Rows from expert 3 of block 11, named by matrix and row number. Rows with one number belong to one neuron. Each number is 128 + 32 x the weight over its row's rms, rounded and kept within 0 to 255. All counts start at 0. After the name is the row's rms in percent of the matrix's.
# up: expert up (model.blocks.11.mlp.up, 8x48x192), inputs 96-143
# down: expert down (model.blocks.11.mlp.down, 8x192x48, transposed), outputs 96-143
up.12 075 [134  96 151 191 128  97 118 139 131  86 141 197 126  74 148  76 151 209 159 159  97  91 151 136 127  90 109 139 133 104 101 134 161 121 153 130 142 105 107 189 140 176 129 181 132 126 140 162]
down.12 078 [110  96 108 167 149 179 166 136 133 141 126  50 102 198  84 148 116  68 122  30 122 110 181 127 157 174 160 123 133 124 160 147 141 120 114 119 118 132 116 100 130 103 161 114 173  86  95 139]
up.13 081 [133 132 141  96 102 104 159 119 120 144 149 171 134 119 147  81 106 132 128 132 140 173 108 110 147 136 206  93 106 194 123 119 100  91 133 143 175 125 178 143 137  55 114 190  81 143 143  67]
down.13 079 [ 91  81 136  97 171 113 128 109  81  98 144 102 116 143 112  99 177 120 137 130 115 116 180  92 125  93  93 145 174  93 166 126 122 144 135 127  85 168  99 107 126 167 130 124 157 151 124 227]
up.14 131 [126  93 157 104  51 130 126  92 139  71 180  92 108 172 139  57 122 159 160 117 137  98 156 148  70 215 122 210 163  43 174 122 114 159 128 136 144 163 177 160 144 162 108 111 129 145 183 150]
down.14 129 [145 173 145 132 140 131 102 108  93 181  87 142 142 159  77 136 142 205 121  92 165 164 149 112 121 130 112 148 103 137  93 142 210 109 120 157 138  99 127 156 135 145 130 129 106 139  83 165]
up.15 097 [123 160 128 245 169 107 126 128 105 139 164 139 121 118 124 158  89  59 123 130 124 111 132 160  80  52  82 151 107 111 141 138 136 127  74 127 174  79 134 125 138 137 116 207 120  98 104 128]
down.15 105 [ 96 158 179  52 101 105 147 162 154 101 155 125  76  88  99  59 177 169 115 149 152 162 135 102 112 122 139 111  94 119 109  57 136 135 134 154 148 171 104 146 159  99 128 111 132 163 122 119]
up.16 089 [101 153 163 157 106  86 112 132  98 209 148  90  93  80 126 129 155 107 145 149 163 160  63 166 166 109 135  94 178 121 140 117 113 139 174 109 109 124 134  62 130 112 121  68  61 125 174  63]
down.16 101 [109 137  63  80 134 162 123 124 199  29  77 183 148 125 133 149  78 138 121 144  93  93 154 103 103 130 141 174  66 124  99 103 168 136  99 120 108 126 165 157 158  97 145 198 170 184 158 147]
up.17 111 [136 140 100 117 132 131  82 155 214 134 110 168 139 173 144 155  80 153 137 138 140 134 133 114 154 166  94 134 107  82 103 114 187 118 172 111 197 123 115 195 118 102 101 112 155 112 109 108]
down.17 109 [151 113 122 152 109  73 162  85  91 129 150  79 121 120 140 116 220 173 116 151 121 108 106 139 154  69 112 125 166 114 129 145 113  99  98 111 134 114 144 108 137 177 118  97 123  74 111 141]
up.18 084 [141 109 126 133  83 192 105 134 103  82 120  75 101 142 138  75 204 116 125 146 122 147 137 119 132 177 126 130  79 147 160 140 123 118 134 134 142 124  75 161 150  57 103 151 178 150 158 149]
down.18 081 [ 84 155 122  67 138 113 207 132 123 208 139 102 106 189 129 148  63 113 125  78 138 147 137 115 124 161 174 166 211 147 100 137 134 148 121 104 150 143  94 160 111 145 111 143  80  59  88  92]
up.19 101 [ 99 134  39  59  73 124 137 138 146 128 145 170 152 129 139  59 133 168 102  97 147  76 127 120 105 117 117 170 158  75 131 119 135 137  81 165 133 130 142 144 149 144 123 215 150 151 162  78]
down.19 108 [186 135 192 174 151 148 133  96 128 171 124 133 164 170 107 135  87 125  92  98 158  84 171 132  85 199  64 156  82 151 121 150 117 132 155  93 137  92 110 132 122 123 152 113  84 136 137 148]
up.20 102 [153 148 108  61 130 149 162 120 199  60 123 161 166 153 115 117 151  63 102 134 127 138 182  66 144 169 108  60 112 177 127 135  96 130 155 141 143 124 114 102  82 123 132  85 154 129 116 152]
down.20 098 [111 120 167 131 159 124 139 153  61 177 110 115 132 100 171 142  90 183 177 113 159 114  94 158 106 115 135 132 139 137 134 122 175 115 112 107 121 127 166  78 118 138 102 183  84 145 164 106]
up.21 102 [159 103 147 141  58  46 139 152 137 130 179 120 155 179 128 120 157  94 178  76 102 105 140 165  80 168 136 159 178  89 126 108 134 129 137 147 155 124 125 181 168  84 116 143  79 132 144 127]
down.21 093 [ 68 181 132  93 154 168 118 142  87 183 116 101 121  84 103 131 130 171 150 137 121 157 149 131 144 111 159  97 167 132 100 148 143 129 116 135 113 137  75 168  91 182 108 146 141 131  62 132]
up.22 112 [121 106 131 173 146 127  94 158 109  81 127 114 125 149 152 165 106 149 106 180 112 165 125 174 188 122 114 163 104 116 142 138 151 119 108 100 135 120 109 129 182 173  97 152 179 124  89 186]
down.22 094 [194 100 144 155  84 144 116 102 119 159 142 131 116  89  78  95 168  64 101  96 164  75 156 106 111 140 112 130  79 145 105 145  88 122 152 136 140 143 128 127 141 131 140 104 123  82 133 149]
up.23 105 [ 85 145 119 137 138 160 116 149  98  98 115 119 133  89 128  68 171 104 145 136 127  88 157  88 119  81  88  89 113 149 174 119  89  97 142 147 111 157 143 128 106 121 109 171 110 164 171 188]
down.23 106 [105 152  92  95  71 107 132 134 161 100 145 156  96 166 101 141 135 124 108  63 189 173 123 168 150 169 176 189 140  94 126 102 164 172 141 104 133  86 120 105 171 168 101 158 122 123  97 103]
up.24 079 [180  85 167  76 102  60 155 104 160 120 100 126 122 117 128 164 112 165 124 125 134 188  92 127 137 159 176 146 160 121 114 149 186 138 103 140   0 116 147 100 139 127 162  49 130 101 126 142]
down.24 086 [161 127  26 152 150 182  93  45 113  95  82 110 182 145 150 209 120  77 107 146  83 170 146  80 116  93  78 151  52 154 146 115 104  78 158 113 102 165 148  97 134  86 143 182 123 162 146 128]
up.25 132 [131 131 162 154 114 123 107 144  82 110 111  91 101 173 168 119 139 174 187 143 136 153 133 114 181 151 116 126  62  97 123 140 115 120 158  70 132 160  76 184 158 122 116  84 125 128 116 186]
down.25 115 [104 102 115  58 121 147 148 105 163 117 119 139  92 144 143 153 140 128  61 103 136 168 155  86 120 211 160 144 172  72 126 129 141 138  30 136 151 122 111 117 106 176 100  86 185  52 102 164]
up.26 101 [154 170 150 165 106  58 162 119 162  94 163  93 118 166 124  56 233 105 162 132 148 118 113 165 118  80 148 163  92  90 145 119 139 130 127 107 115 125  88  78 137 186 114 128 102 132 162 151]
down.26 098 [135 113  98 117  95 234 134 170  93 113  85 155 105  98 132 172  91 144  80 134 116 153 176  61 147 162 138  98 153 116 141 109 187 141 151 152 133  85 192 127 122 101 148  92 147 122  80  94]
up.27 089 [114 104 155 110 126  87 147  92 121 103  73 111 148  85 126 175 128  80 158 106 118 210  96 136 117 125 152 131 141 143 132 104 149  88 174 107   0 138 100 146 139 116 172 103  70 145  96 120]
down.27 109 [143 161  22  83 103 139 115  47 160  86  78 126 143 136 108 184 146  93  88  83 111 141 132  82  73 110  87 174  61  96 105 121 121 117 126 136 116 160 102 133 123  94 129 191 102 148 168 151]
up.28 112 [161 114 117 116  98 106 165 126  89 149 127 115 143 136 127 194 146  96 149 112 125 157 113 134 134 167 154 164  84 169 112 116 121 113 136 100 116 108 142 116 146  98 153 121  53 173 152 135]
down.28 111 [ 64 157  73  68 151 112 131 147 151  78 131 147 137  86 138 159  88 141 153 160 133 130  94 101 105 166  84 140 161  97 137  91 108 155  66 143 158 172  72 176 128 145 118 130 150  99 178 155]
up.29 098 [142 159 189 120 109 119 130 127 110 150 118 113 102 171 138  92 197 184 123  69 146 169 108 140 153  91 189 125  59 112 143 117 158 134 133 114 120 122  76 109 123  84 135 138 134 134 208 121]
down.29 087 [ 76  78 103  70 134  79 119 123 177  75 150 142  79 132 150 114  97 148 134 210 116 118 210 115 111 130  97 177 123 118 141 139 147 117  79 133 156 109 146 110 172  81 130 142 154 137  84 113]
up.30 110 [144 155 136 176 133 145 101 150 122 137 154 136 122 225 143 175 153  93 144 141 155 133 175 190 179 129 158 157  64 158 113 121 129 126 131 107 129 178  78  93 162 133  86  88 137 135 141 153]
down.30 094 [ 96 103 169  69 111  64 109  79 118 113 132 113 146  81 113  99 142 142 142 150 117 199  82  42 145 128 117  67  92 119  98 141 101  77  84 137 141 150 101 164  98 125 110 149 160 104 118 155]
up.31 091 [123  47 106 117  91  84 132 113 144  62 169 155 152 115 155 133 108 132 161 161 113 104 157 137 117 154 117  61 149 124 161 125  76 133 126 149 188 138 122 245 153 160 134 117 123 125 107 178]
down.31 099 [102 164 119 130 153 138 135 102 113 200 128 107 130 120  99 112 169 158  60  73 143 126 149 139 147 157 166 176 152 105 119 126 183 142 131 141 101 140 113  90 115 192 123 110 128  74  87 165]
up.32 100 [132 153 116 151 134  89 176 144 105 120 137  99 110 142 138 145 173 137 107 136 115 151 117 140 144 177 120 190 106 102 155 106 193 117 123  95 113 123 105 133 173 179 119 143 156 126 127 167]
down.32 094 [144 110  87  92  48 149 161 116 181 126 100 144 160 140 126 147 134 107 140 153 136 100 135  95 147  76  85 121  74 123 129 132  85  80 100 142 148 119 124 155 133 107 133 137 110 133 170 103]
up.33 111 [141 114 134 113 104 116 219 152 189  61 150 164 101 164 113 100 204 112 108 142 134 113 167 133 120  66 112 115  87 147 165 113 148 103 132 129 149 121 157  60 158 143 100 174 115 150 120 143]
down.33 116 [ 90  85 142 133 111 185 157 177 105 137 128 154 127 142 144 160 111 133 147  82 168 101  77  85 152 150 144 152 187 100 163 118 161 162 149 110 114 116 180  94 116 130  95 153 132  90 105 110]
up.34 103 [143 115 163  79 105 105 149 113 113 147  85 138 152 172 134 108 187  95 110 142 135 136 109  43 135 154 127 141 151 112 120 120 217 100 161  88  84 114 141  52 105 136 154  54 126  98 157 157]
down.34 106 [104 117  57 135 114 113  97 118 200 113 106 136 164  89 153 189  64 170 169 156 101 159 136 160 153 144  72 140  86 131 127 134 112 162  43 131 120 127 163 114 168  81 118 172 136 192 159  91]
up.35 098 [125 109 114 142 151 132 138 140 139 108 172 109  99 205 133 122 178 113  94 131 164 108 199 153 120 123 116 138 115 110 143 112 111 111 153 115   0 138 101 125 178 127 120 136 178 119 132  97]
down.35 109 [146 170  92 144 112 172  83  99 127 142 128 148 100 103  92 115 131 145 101 117 140 105 183  73 126  96 129 196 114 131  77 167 173 128 145 139 117 141  79 163 132 100 132 130 194 109  60 126]
up.36 128 [113  87 193 134 134 120 102  77 188 121  78 209 133 114 146 151 117 195 153 126 115 145 163 136 136  94 143 103 158 148  65 138 146 156 138 104 154 126 120 124 120 147 144  59  91 121  88 203]
down.36 131 [171 106 125 115 118  99 113 167 131 120 165 116  93 132 128 131 232 155 109 185 135 125 102 131 180 169 121 105  96 113 141 134 158  98 145  70 137  80 192 144 116 155 158  89 101  97 144 141]
up.37 096 [159 146 128  64 153 133 163 117 103 110 149 133 176 193 124  36 138  79 108  85 134  97 169  78 109 169 155 159 117 140 100 103 146 108 147 128  35 120 159 134  99 119 148 135  92 131 129 182]
down.37 096 [131 170  75 164 140 151 164  95 135 135 106 130 126  78 125 161 150 114 154 139 136 132  48 133 103 136  74 110  88 107 136 124 120 130 132 156 144 118 100 121 109 118 129 177 135 167 164 130]
up.38 099 [ 92 178  29 218 179 197 116 120  90 116 129  74 122  86 125 216 141  84 118 117 148 160 151  82 120 199 139 184 124 141 137 153 135 121  56 117 135 124 119  73 118  72 133 106 196 102 115 104]
down.38 099 [154 186 187  54  90  11 154 158 171 132 169 153 136 161  83  39 132 156 157 129 160 173 136 131  98  78 145 111 111 148  91  97 136  95 198 151 139 158 145 207 127 208  93 153  82 126 124 105]
up.39 106 [129 148 137  31  91 145 120  96 175  77 120 130 161 201 120 127 167 101  75  90 158 103 187  74 128 141 176 131  74  96 111 125 144 145 131 137 143 121 135  74 138 135 156 126 117 129 156 153]
down.39 103 [129 123 125 117 154 114 127 194 131 207 131 102 140 101 129  91  63 172 165 129 150 146  68 167 165 124 110  79 155 149 150 102  92 130 116 182 145 125 174 153 123 140 109 131 165 147 130 118]
up.40 035 [172 141 124  86 105 133 133 145 121 108 146 133 155 186 135  77 129 154 141 148 143 170 139 153 169  99 105 121 126 140 146 101 152 113 171  90  41 160 163 144 130  86 102 143  80 154 184 137]
down.40 040 [174 130 137 118 115 155  59 143  84  93 122  64 110 163 103 107 157 116 126 143 137 126 103 156 146 166 123 108 212 183 133 143 163 137 170 171 126 120  98 100 120 124  63 112 105  63 105 160]
up.41 088 [127 132 143  88 106  90 189 162 232  67 167 133 133 173 147  95 212  74 149 152 148  79 170 135 132 104 145 110 109  95 160 124 104 119 161 122 133 127 169  87 145  87 116 143 140 155 144 121]
down.41 080 [ 86  98 150 111 156 207 129 158  87 185  70 159 125 142 121 150  85 116  74  99 155  85 123 115 120 171  99 125 123 156  75 128 152 143 132 102 119 137 150 111 107 135 127 161  83 131 103 128]
up.42 085 [152 116  83 142  99 145 188 171 108  99 134 173 114 160 111  84 128 126 117  85 105 162 149 133  90 187  85 195 129 134 148 120 135 114 130 121  17 180 119 124 154  87 145 198 117 150 140 170]
down.42 088 [142 107  68 116 163 157 166  77  73 107 127  96 171 147 145 242  89 110 107 110  99  96  71 142 161 138  81 115 123  98 123 146 125 135  74 142 144 178 109  99 119 130  93 145 109 122 154  96]
up.43 099 [139 130 153  92  93 104 153 113 130 136 131 105 121 123 140 124 169 162 121 104 120 133  91 113  82  69 199 141 137 128 137 123 116 138 138 124  31  82  96 115 109 143 154 110 141 150 159 117]
down.43 103 [130  87  13 104 122 153 168  78  97 115  97 142 177 119  86 191  80  90 115  80 100 126 101 113 106  76  82 135  73 148 124  86 131 128 146 133 144 153 115 118 125  53 145 187 117 149 128 108]
up.44 107 [174 147  79 152 118 166 104 124  70 113 141 184 127 118 148 150  88  69 150 211 102 175 166 138 131 124  74 131 110 184 145 126 123 120 178 107 142 143 112 139 137 107 112 190  87 152 129 112]
down.44 119 [ 85 112 152 103 133 134 147 132 168 131 148 138 119  95 119  80 151 151  96  82 155 125 114  77 127 148 142 118 168  85 130 136 141 100 106 149 112 137  54 144 129 155 103  97 153  63 142 111]