{
  "crop_scale_min": 1,
  "head_dim": 32,
  "lr_schedule": "wsd_sqrt",
  "warmup_steps": 450
}
Rows from expert 5 of block 5, named by matrix and row number. Rows with one number belong to one neuron. Each number is 500 + 25 x the weight over the matrix's rms, rounded and kept within 0 to 999. All counts start at 0. Numbers have three digits each.
# up: expert up (model.blocks.5.mlp.up, 8x48x192), inputs 96-191
# down: expert down (model.blocks.5.mlp.down, 8x192x48, transposed), outputs 96-191
up.1:474496538558534490468486506437491539506511492484553493507514508586526477492478452527470510489513527507508501467500506503508539512548476490414539511495491519519435511499507517459497513439532511499499497490482503512451520463504504485508501503510505486537458500517482489520489501489518487461
down.1:513501485470473514548474530523509490516492496513459504504502499424494506505508550467515454488506486535500492464530467512538495491495535473556481487501509490533555503488495524530491475565503512515530506513486503480554507545465518510507494515495484511455454506463511508479520505522466525556
up.2:495486508488549466477515491526501509507515501436514554482505493557505493511466452516513498499495501495486502504486504535505541492438480490482517525495525505488533486505505525492500500520505504505439504484516528510492452527494512507484504506529527515514554476492466472520489516507550488439
down.2:505518494501448497535486499489488496505476514558487426496483504461509509533545531514468486500501491517498501510544466462495433501554506498536486491486514503513471491509501462502528505485495514505507477460493492480494541485520517477518504502424467497470488523458528526492505547509453517502
up.3:502513513487501503500501487493501499496508499508498516508515492495490502507503516500499485518496500504493493494497490511504499487509493503490561492497496499510491497517497506506501506491475490495501498498501492506509496493488499494517445487503492500489524477493496511488501512508535492498
down.3:502505509477506510495501491496501495493510508510485509510500508494484487498478524500499470506503492497500498493515472472521486519519494524481555505511508482511498504503484534495522488483485500507529506504476492503500507475485501509528481507490496513490539474528469490494495519502523517508
up.4:500464466494505492467504539455497454462498487507495552502473498517545498473531542467469516493483487501497506452459488518500435493481534502554490507502506473505489492515515474493498499504485503512476505504475514468522546541514500506487502496504485505508509493494504495512500502513465495473
down.4:508508531501501493551497444543488517476478538492492466476529514497479491536475474501546489510520497538494512517549523458507513516522460487483466496515509526512486498513467457464480504512499482501495498499491497511498478441536495511474483524492514496495559529565489515495471524483538511574
up.5:518501505554506523471523529516509445486514506499469500490502498471541485483481428547563436492496499496498499507500462534484566505527603515561496491494509510492506497501489494476503536418452488495490493520540478496498475465523494497545498483496523498478484494447467494515503493494525509520
down.5:500494525432485523527467473498500522510482497494493507490488467538497494520522594447434552502507507474512501489494545448511483493489449510452491500510487493512485478498541492539503477573546494536514486509499489490503527520481510487503507531515496503511469511516540536500482500509486482492
up.6:498495522479439530433498450477492489524510519534481504520496497372512498486523472557487499491525517506505507493506601480493521495519483491492507549510486486517480512497505542475507548503546508492564492566527477473528492437506496510526501490522526508491487563519514486500514504480505512553
down.6:514502511522553516578471539518500499505517476491548517528535498650525487505474493482531530499503520494521485497487423506496505504470494496494505473489501463501507508468477463551503470506464482492458508482476518561488492563493499504478503507494454473487479448495505497500486469486492473459
up.7:485476469517503488501518496490510443493490510494480509526501502509524483510474471496511499515509503487498514481490506481510494493506484490482544533496498477474463511497494503517498616495434521495510499486508516519522511445498493526522500491494495506530532401490509498496499512501497506504
down.7:531526506446508505490501518511495579482521506494486447503504513506483529484554528518501494495518482525496503510521491521494482491488495493535450483506508527499518523507504468478505400503530489515464506486496500505492508538480521507474485521508488510497519558505505496517479515497488522495
up.8:508512491509516491494498493476506504490507500492490511515501504522499505509517483513483481500500506503509502499504484511510526503517497511482542496497486488500489501504501516501508499472500508498517507507482495504520531504504514500504442496500489502498517505497502505487501497516522501515
down.8:518504487511519482484513484462517516485496520497481511499513501525488485501489470501474470506505478520488524494503493484514512491545497510476518506500502500523500540511493516503502498462499492505544505510474499492527534496498517487504480518477485504476531502521487482460513523489517503519
up.9:480503525502506507525522491507478467498525501535528514509490515535490507534502516473509431502510492509499492388511489536505505503523516488519512477499503514503471500492487522479491486462482511492472510494478531511465514476485507510481489521481511496488450465465499482484524508510505513513
down.9:522516464483537510485461540466522528510512514519495507482517526475477506494511547475496523487497510512524504517513520485487555503510513497514452531515505528511497502519521532482501465501514474510547511490487495512512501482472509508498486494512530496466497519494511512502488513489479521510
up.10:503498488425554504490497514498498462470492489476429514488496504536510509475518472494494458498494511505490500514507457522482490495486438497475509486494507529515469497498487461554491539521432495506498504494587517512512447484505505512596496495482517501500532499508469501486502509503523497424
down.10:511501486565478474546499495512504529487515504532561484485470504508496504527475542464504573497488498486489486493504529435499516497463532506528474535511510481506537471517537518472508452501535504499486499489439498462494535534484501494436506511486474490468471464473558525499494513479460505541
up.11:504510502484500510485510511505490479504496497459498522508501495508496505494504491505495481491516496506509503530514498530505507498511508507497495472512500540499481493509499498477498471508514497496534509495484507487498529507508498500498454509501491495491469530445500494497499487513495499509
down.11:508523500480520520439506517490512517503496512489502495500514493501470510483476491505489477519501501518506499501506494504515528500533501502505484495520514548519495516512516505488551464495540489501537502485466506492507495494496510508495492482510472505503562529487473469520532500496504494542
up.12:530513409562499458508495459519490481470511489516539489489486482542531522493485498447532451500492480512500507488496549554506444510517482518480561484484504572509454532513508472501499479476436485503487511518493480460463471492449501488495496497503486504469483527490528501495493506508497523546
down.12:498501588444503541489535510472511523533494496502490512490499522454458507501493467543477532516496503484504505484481469441495558499493517497506432534514485451481541470488497528511523513540544503489525502498516500519536532526514492519532492476492519485507512494498489482492508501493467475492
up.13:504505461447498525456483476476511535512511488518489499512506499497552525460527524479507505498502502496481492519505461521501537485467538497520543496504507478496474508487498452433504460497424497489468493497533522523512517510449506506486499497476497505487517522505500488502514512501484510428
down.13:485489534538491495517505492523480451487490497482522489483486499511450495535460465484485541481500510486462475487480540471503459486521418508501458529515502543482502479532505571556481544468570483498532496466512495429520497463545515513499515491478486513504468502516487511489470489493522496551
up.14:503502498513516503522507477489500491515510495534506487510494497535491510500507473524485475507503492490501503513505478495499532499530516503512520498494506497487489498518495496519500486489520502499505501499476499489488508498489505504512443509495501507495494506498490497505512492501492497530
down.14:495506486489518512500521486476496508513512482522484483501495511536478518486501473505484473507522499519510536518494483492501530509536515509507492501533491492491499514514501502511502476484515513486533515492476510488474504504488499504528485495503493520494528497505468467501504507511500499524
up.15:500489505507492472488497516465503500491493497478510561505492493535471492490485531461521552497507494499501517507487481491498497492509444494521523525499504487504471496508501494538487506551436493494507504502510514499494512475492500512566497490490508497504523459461521501489509503494463490480
down.15:498506475505526499526508484559485520465523495515483444503523504496537504525528472511490432509483495511479499497504510500503476492485548516492482480506510513510521534517496475454493493449504497509470506481503470501493504532537519511462490496485488513510529525554485506524484489508539497519
up.16:494500547491553465437516500515485461482496490539469508510503493548494508541497517491528495516509516483504509493492447485502567505482486505478471488502499531494569502499507448536502508436494497501456500503524518520461523443549507493489502489519527518514476475484491490519485514521578506457
down.16:502488480525446499589480510490513499497488486479504507496497512451475512466507498482503520474482484492530494504504560506510448505538527505503468499471489476490462519464513534490501510585521521528555491480484476462538494524441469526529514513492510479487466542472530528498511500460415492534
up.17:496498548571515481455504490522503478491477509474457546503491493489460506541435550407515468497503515500494502490505433499493537513466524512495519484503504541510554515494511530498499559513507515508471505520519496498455445524575517506446497493494500487491475507506495499510509500503502506535
down.17:527522419443485513513499486490502515480517496528522476497502502511526499458547453598498514524512475513528518512512548510487479500534493497508497507495494473486450487511494477525501452503504466502577506502513506524544542462445504508555499510515478501511524497486500486482490497499524485508
up.18:509506516499475472508536485512481528491492512565491487518511487524491496514504557479521512503490461502510504521505442512497507496500465498523524488511504500500546520510497502498491437533505482481591506481414496507548513536524522496428501477476515511476452578478489474503505483497559505499
down.18:489499425514501536469445510456507449535503490429501511476531516509503505473495458516507515486503532522509503505501562499504519500507491492482494551494516531491420506459497520494492543491518507502410481522567525539439475439505499520523506495529498491534514427507570538498493504525456499518
up.19:517509495540490525465497470440516538508511484473450501494507486476546504469575547478508485524499529491478519495498438448516449499462484484499577465508504441499464507492488475505515529483514492502571502498558517508462523457462475508552497488503498507495527470493522527496520513504455497505
down.19:488487479441505468560525503541482481425494515520524504514485494513471512531489479508483473514487473508500506482474549496497535510575495508527443555495489575495552504536505512528497496531482513490459479471489475486550495562560514482472489505469476499482488531487498494495499482489516502487
up.20:504509575572567526521510523500516504510478509549534461507515492499520480535504469439538536518499512489510491542542437521519490507438525495435493520488494536488490498500503509509481555429429471505468492437469498474464483494559478482504496530499513471462425501489455512489516511504510523513
down.20:511498431473443483469462508458497500530522471461486519461529507460445498473519564520488512481503514479491486477445564534504547493586541491522457443509482496505514516496535528488521454532573511512540518513515499477519497484481509504548515494497462510524461502512555501484517522513457513509
up.21:520504496495520477510515509484513466472490485515491463484486525521477526518533510552440517507489484482473506469492470457495565492473550512518485496481520449506519472533505437472495505499466497501527507486499509526483504533484499517489503511497540513486481515526474514508539503517446494480
down.21:505485513517484526498481477497481519534492495460491542510496504484486485475440473459541503492486509525536497514521526538527453512528459510502494512517495558500501509465501566505498492481538512506473499501467498470508526467543484511494483508508515503528531490509516475508454493482540521524
up.22:503510509434498521514492539512475506462518495429462559495499499441479458481469464418534400491502493505513505509508576545507451498553440514528503505491502511505495508501501516524514445522491499501497503515480480439531491548507495489498501499508529500490481477457502493501486482494460500532
down.22:493472502575520468491532433467510477531511520546526465504501491559497515552561547556481606505501483495481501489484440433493521502451547488501480511518499467510498476518502459468523550487472500494537511507528519552443502472487479507527494508503495487480518515518485513487522510516546509504
up.23:487510484490521536499507481558504489528489512514537476481492501518436517563494489492527475506509499496503508485503512532510479488462505501451512482497508529504488500516499519564491531489484499480508502484462491451464457500506499510485504502507468503515500520545494509501493508499570515512
down.23:470508487516473469459476523437502494482489487485460524513515522466523494459491480491472523484487484514516496520504489506483539513535504495511460505493504484494494513504521475446508471505515503510478488528501508532504531490490511508508502493501524483485477462457511495532507506496459552504
up.24:482501564570500527616501473489470535485501524511480497532537479493451482562479462547523559506534520515515487500522537512522467508539472510423490528483486536487559511512476567522504516526460508511496506488464500478501555468494496488515497503504460480514472496475528478476484482502499505516
down.24:512497415451491505411475546483512501530484498504512443493482501485535499442547530441498443508509507494501515492486451503484520525489556488562545479492524454512453478476509412510511491480537502485510501558527514503496449512473493514478496497484546520502493504534492515507530511508492516503
up.25:497521489585519498529503438484515482493512493505479467498512511503487488503516466559519505499498480504488496511497477489505519500546529508506533481502510479512518508522485481475482523471486493505480517487501489512502562450481492495481493510502521503504470470469481502491505504500532497516
down.25:487476523395473511481491542501496499530498485498527520472477504500508517503513541462488485507489504488507512476490526498495499504489499519496473543500500481531472496480532506546516494505499499529511496513514496460488437532501512503533500512500494495505480518512519519508528486493449478491
up.26:510501547526475519472491479505499568497507497527457470507509511508490484419511495550515488498510508494500495517517509488507431509528515494468503524500507503511494503495507480544504490538470493519512496486515499510523474487486484485496497491519488501531471429463475486505491496494551499564
down.26:494515433469522473546503538481491447513500506478534475487496484516501499574529542457477509506478483524499501493465508540522553480473462497550514484485499519527509491517508490479512515469527517491496517477487491511476523538510504499504494522482516509462493553532528517494498531526454519458
up.27:485482512540550494471522518517485415497531491482462475515499498493588489522506542496484494523482490495472522456483499508504440495520551508515571519506516453500526507508498457524524492494489481513508505519544517492486516521465484522517500503490475510497498445543534519479507483500513503502
down.27:522511509470460508534471470479504593506475488492521535481488503470421536478482480454514521467521508532520527483513524450505570499512473498488428511511491537493491505493493536519508505506510501496494488513478457516522474473550508504501489505495512522507529570498490505516493520516490490544
up.28:513498502508523504493500503498520500490496505476525513510506493506481495500507499498499503516504510498502494461495501511496516501502492491505532508495499490497533504495502500515486490489486497498509504492463516485517528516505501498510444501508491511493523485508496502487495507497509507497
down.28:508496509500516523481514496496499506475487499480520494504510506503478506491489490500487490490515513503508491477500492495484519498507468490482518512499494508486543505511499521512509477476501509498536503502452508476509531490494496508508477496497486515481527479511477479522500517509492479516
up.29:501498455537509511509507577507521491482507494529517468497495499529536498495523524474469553515485503496478510455485492491516448486546554511504506480505485511503475485507507508508488448417492512520511503475491502485485492541471495504499504510489470515481554464511517529496506506504406490473
down.29:519494546468515480508516444499473498510499493469498529502500485459498540498470487498538466510523472496483500525497529511491507528452468510513501481493506505497490484512470481466515534547518462495454519525501495521533546470547488497485496502522539512563527572525488485503481501475564483510
up.30:491487505508504529492511506497482498507511499524510514513517495510460501473481481513519478487514493513508490400508497528515498494490533491490532523503507513503473529528500512470497488475507501485477514505479502530500514477478530495504463516495505487511453441537523465512510484490491488502
down.30:496500488456510512499464528462507529502507505513457477479490531498493515518500513476506507499479505533503508498505492495477516520508535513506469528493521506507502491501495485500511515512486510539526498515507513498483466469460478493531502522486539525491496522512500543491480517478481522516
up.31:526506489516558508433526493495481465486521495476443508500486516525427492500536513482445421509507498502494486531505471546493561491458511508525522465494519463492549504500493532496506440517495503509503504504487490517507437556497505501455503514535494511445504486496482506500499506506556517525
down.31:509489516495465519546490431485497516536446487524555529480481490488559523498457484487546544484494489471507517471502534443538490538550468520506500555530489530479439484478498498489505493505519500505523478500512489503501547462516483509556508498487518484520504498500527543485473462490484500494
up.32:492507486511511518535505536545502497515511510490529499532527503549487487549474479521589546513525513510520504502501506509509483499467584492466443481501504514491453510493491531473501494499517472499452498490511500505478476533536506492540500491470477478516443472473454497489495502522537503534
down.32:503512509496500480459489452445492501482497508504507503455515518463494490440556495490465459487499503502476499501502494550514568483551461486458509482493515517508508481494514464524486478517511492493524498552494497464529500447455487508479521504530531502441475495486520501523519506491442525487
up.33:481523516541477481529490446472497444526495496481504537481505511455438501462464490501504521477489506506510498487493461550486439511451478498459533504492499525527462495509496509451501517583444492508534510486515489505553558483502497494421503500531482488549486562498511489513480504489461501469
down.33:503498481465508515470506525526506528478480512536512449517473495520546506530514522545508479515471506488497515498547511500522566478562501518540531490518503436497499489506491484521499497414549485500490489508516497477477435500463498506577490508485478519451476421489483497465509482524530510536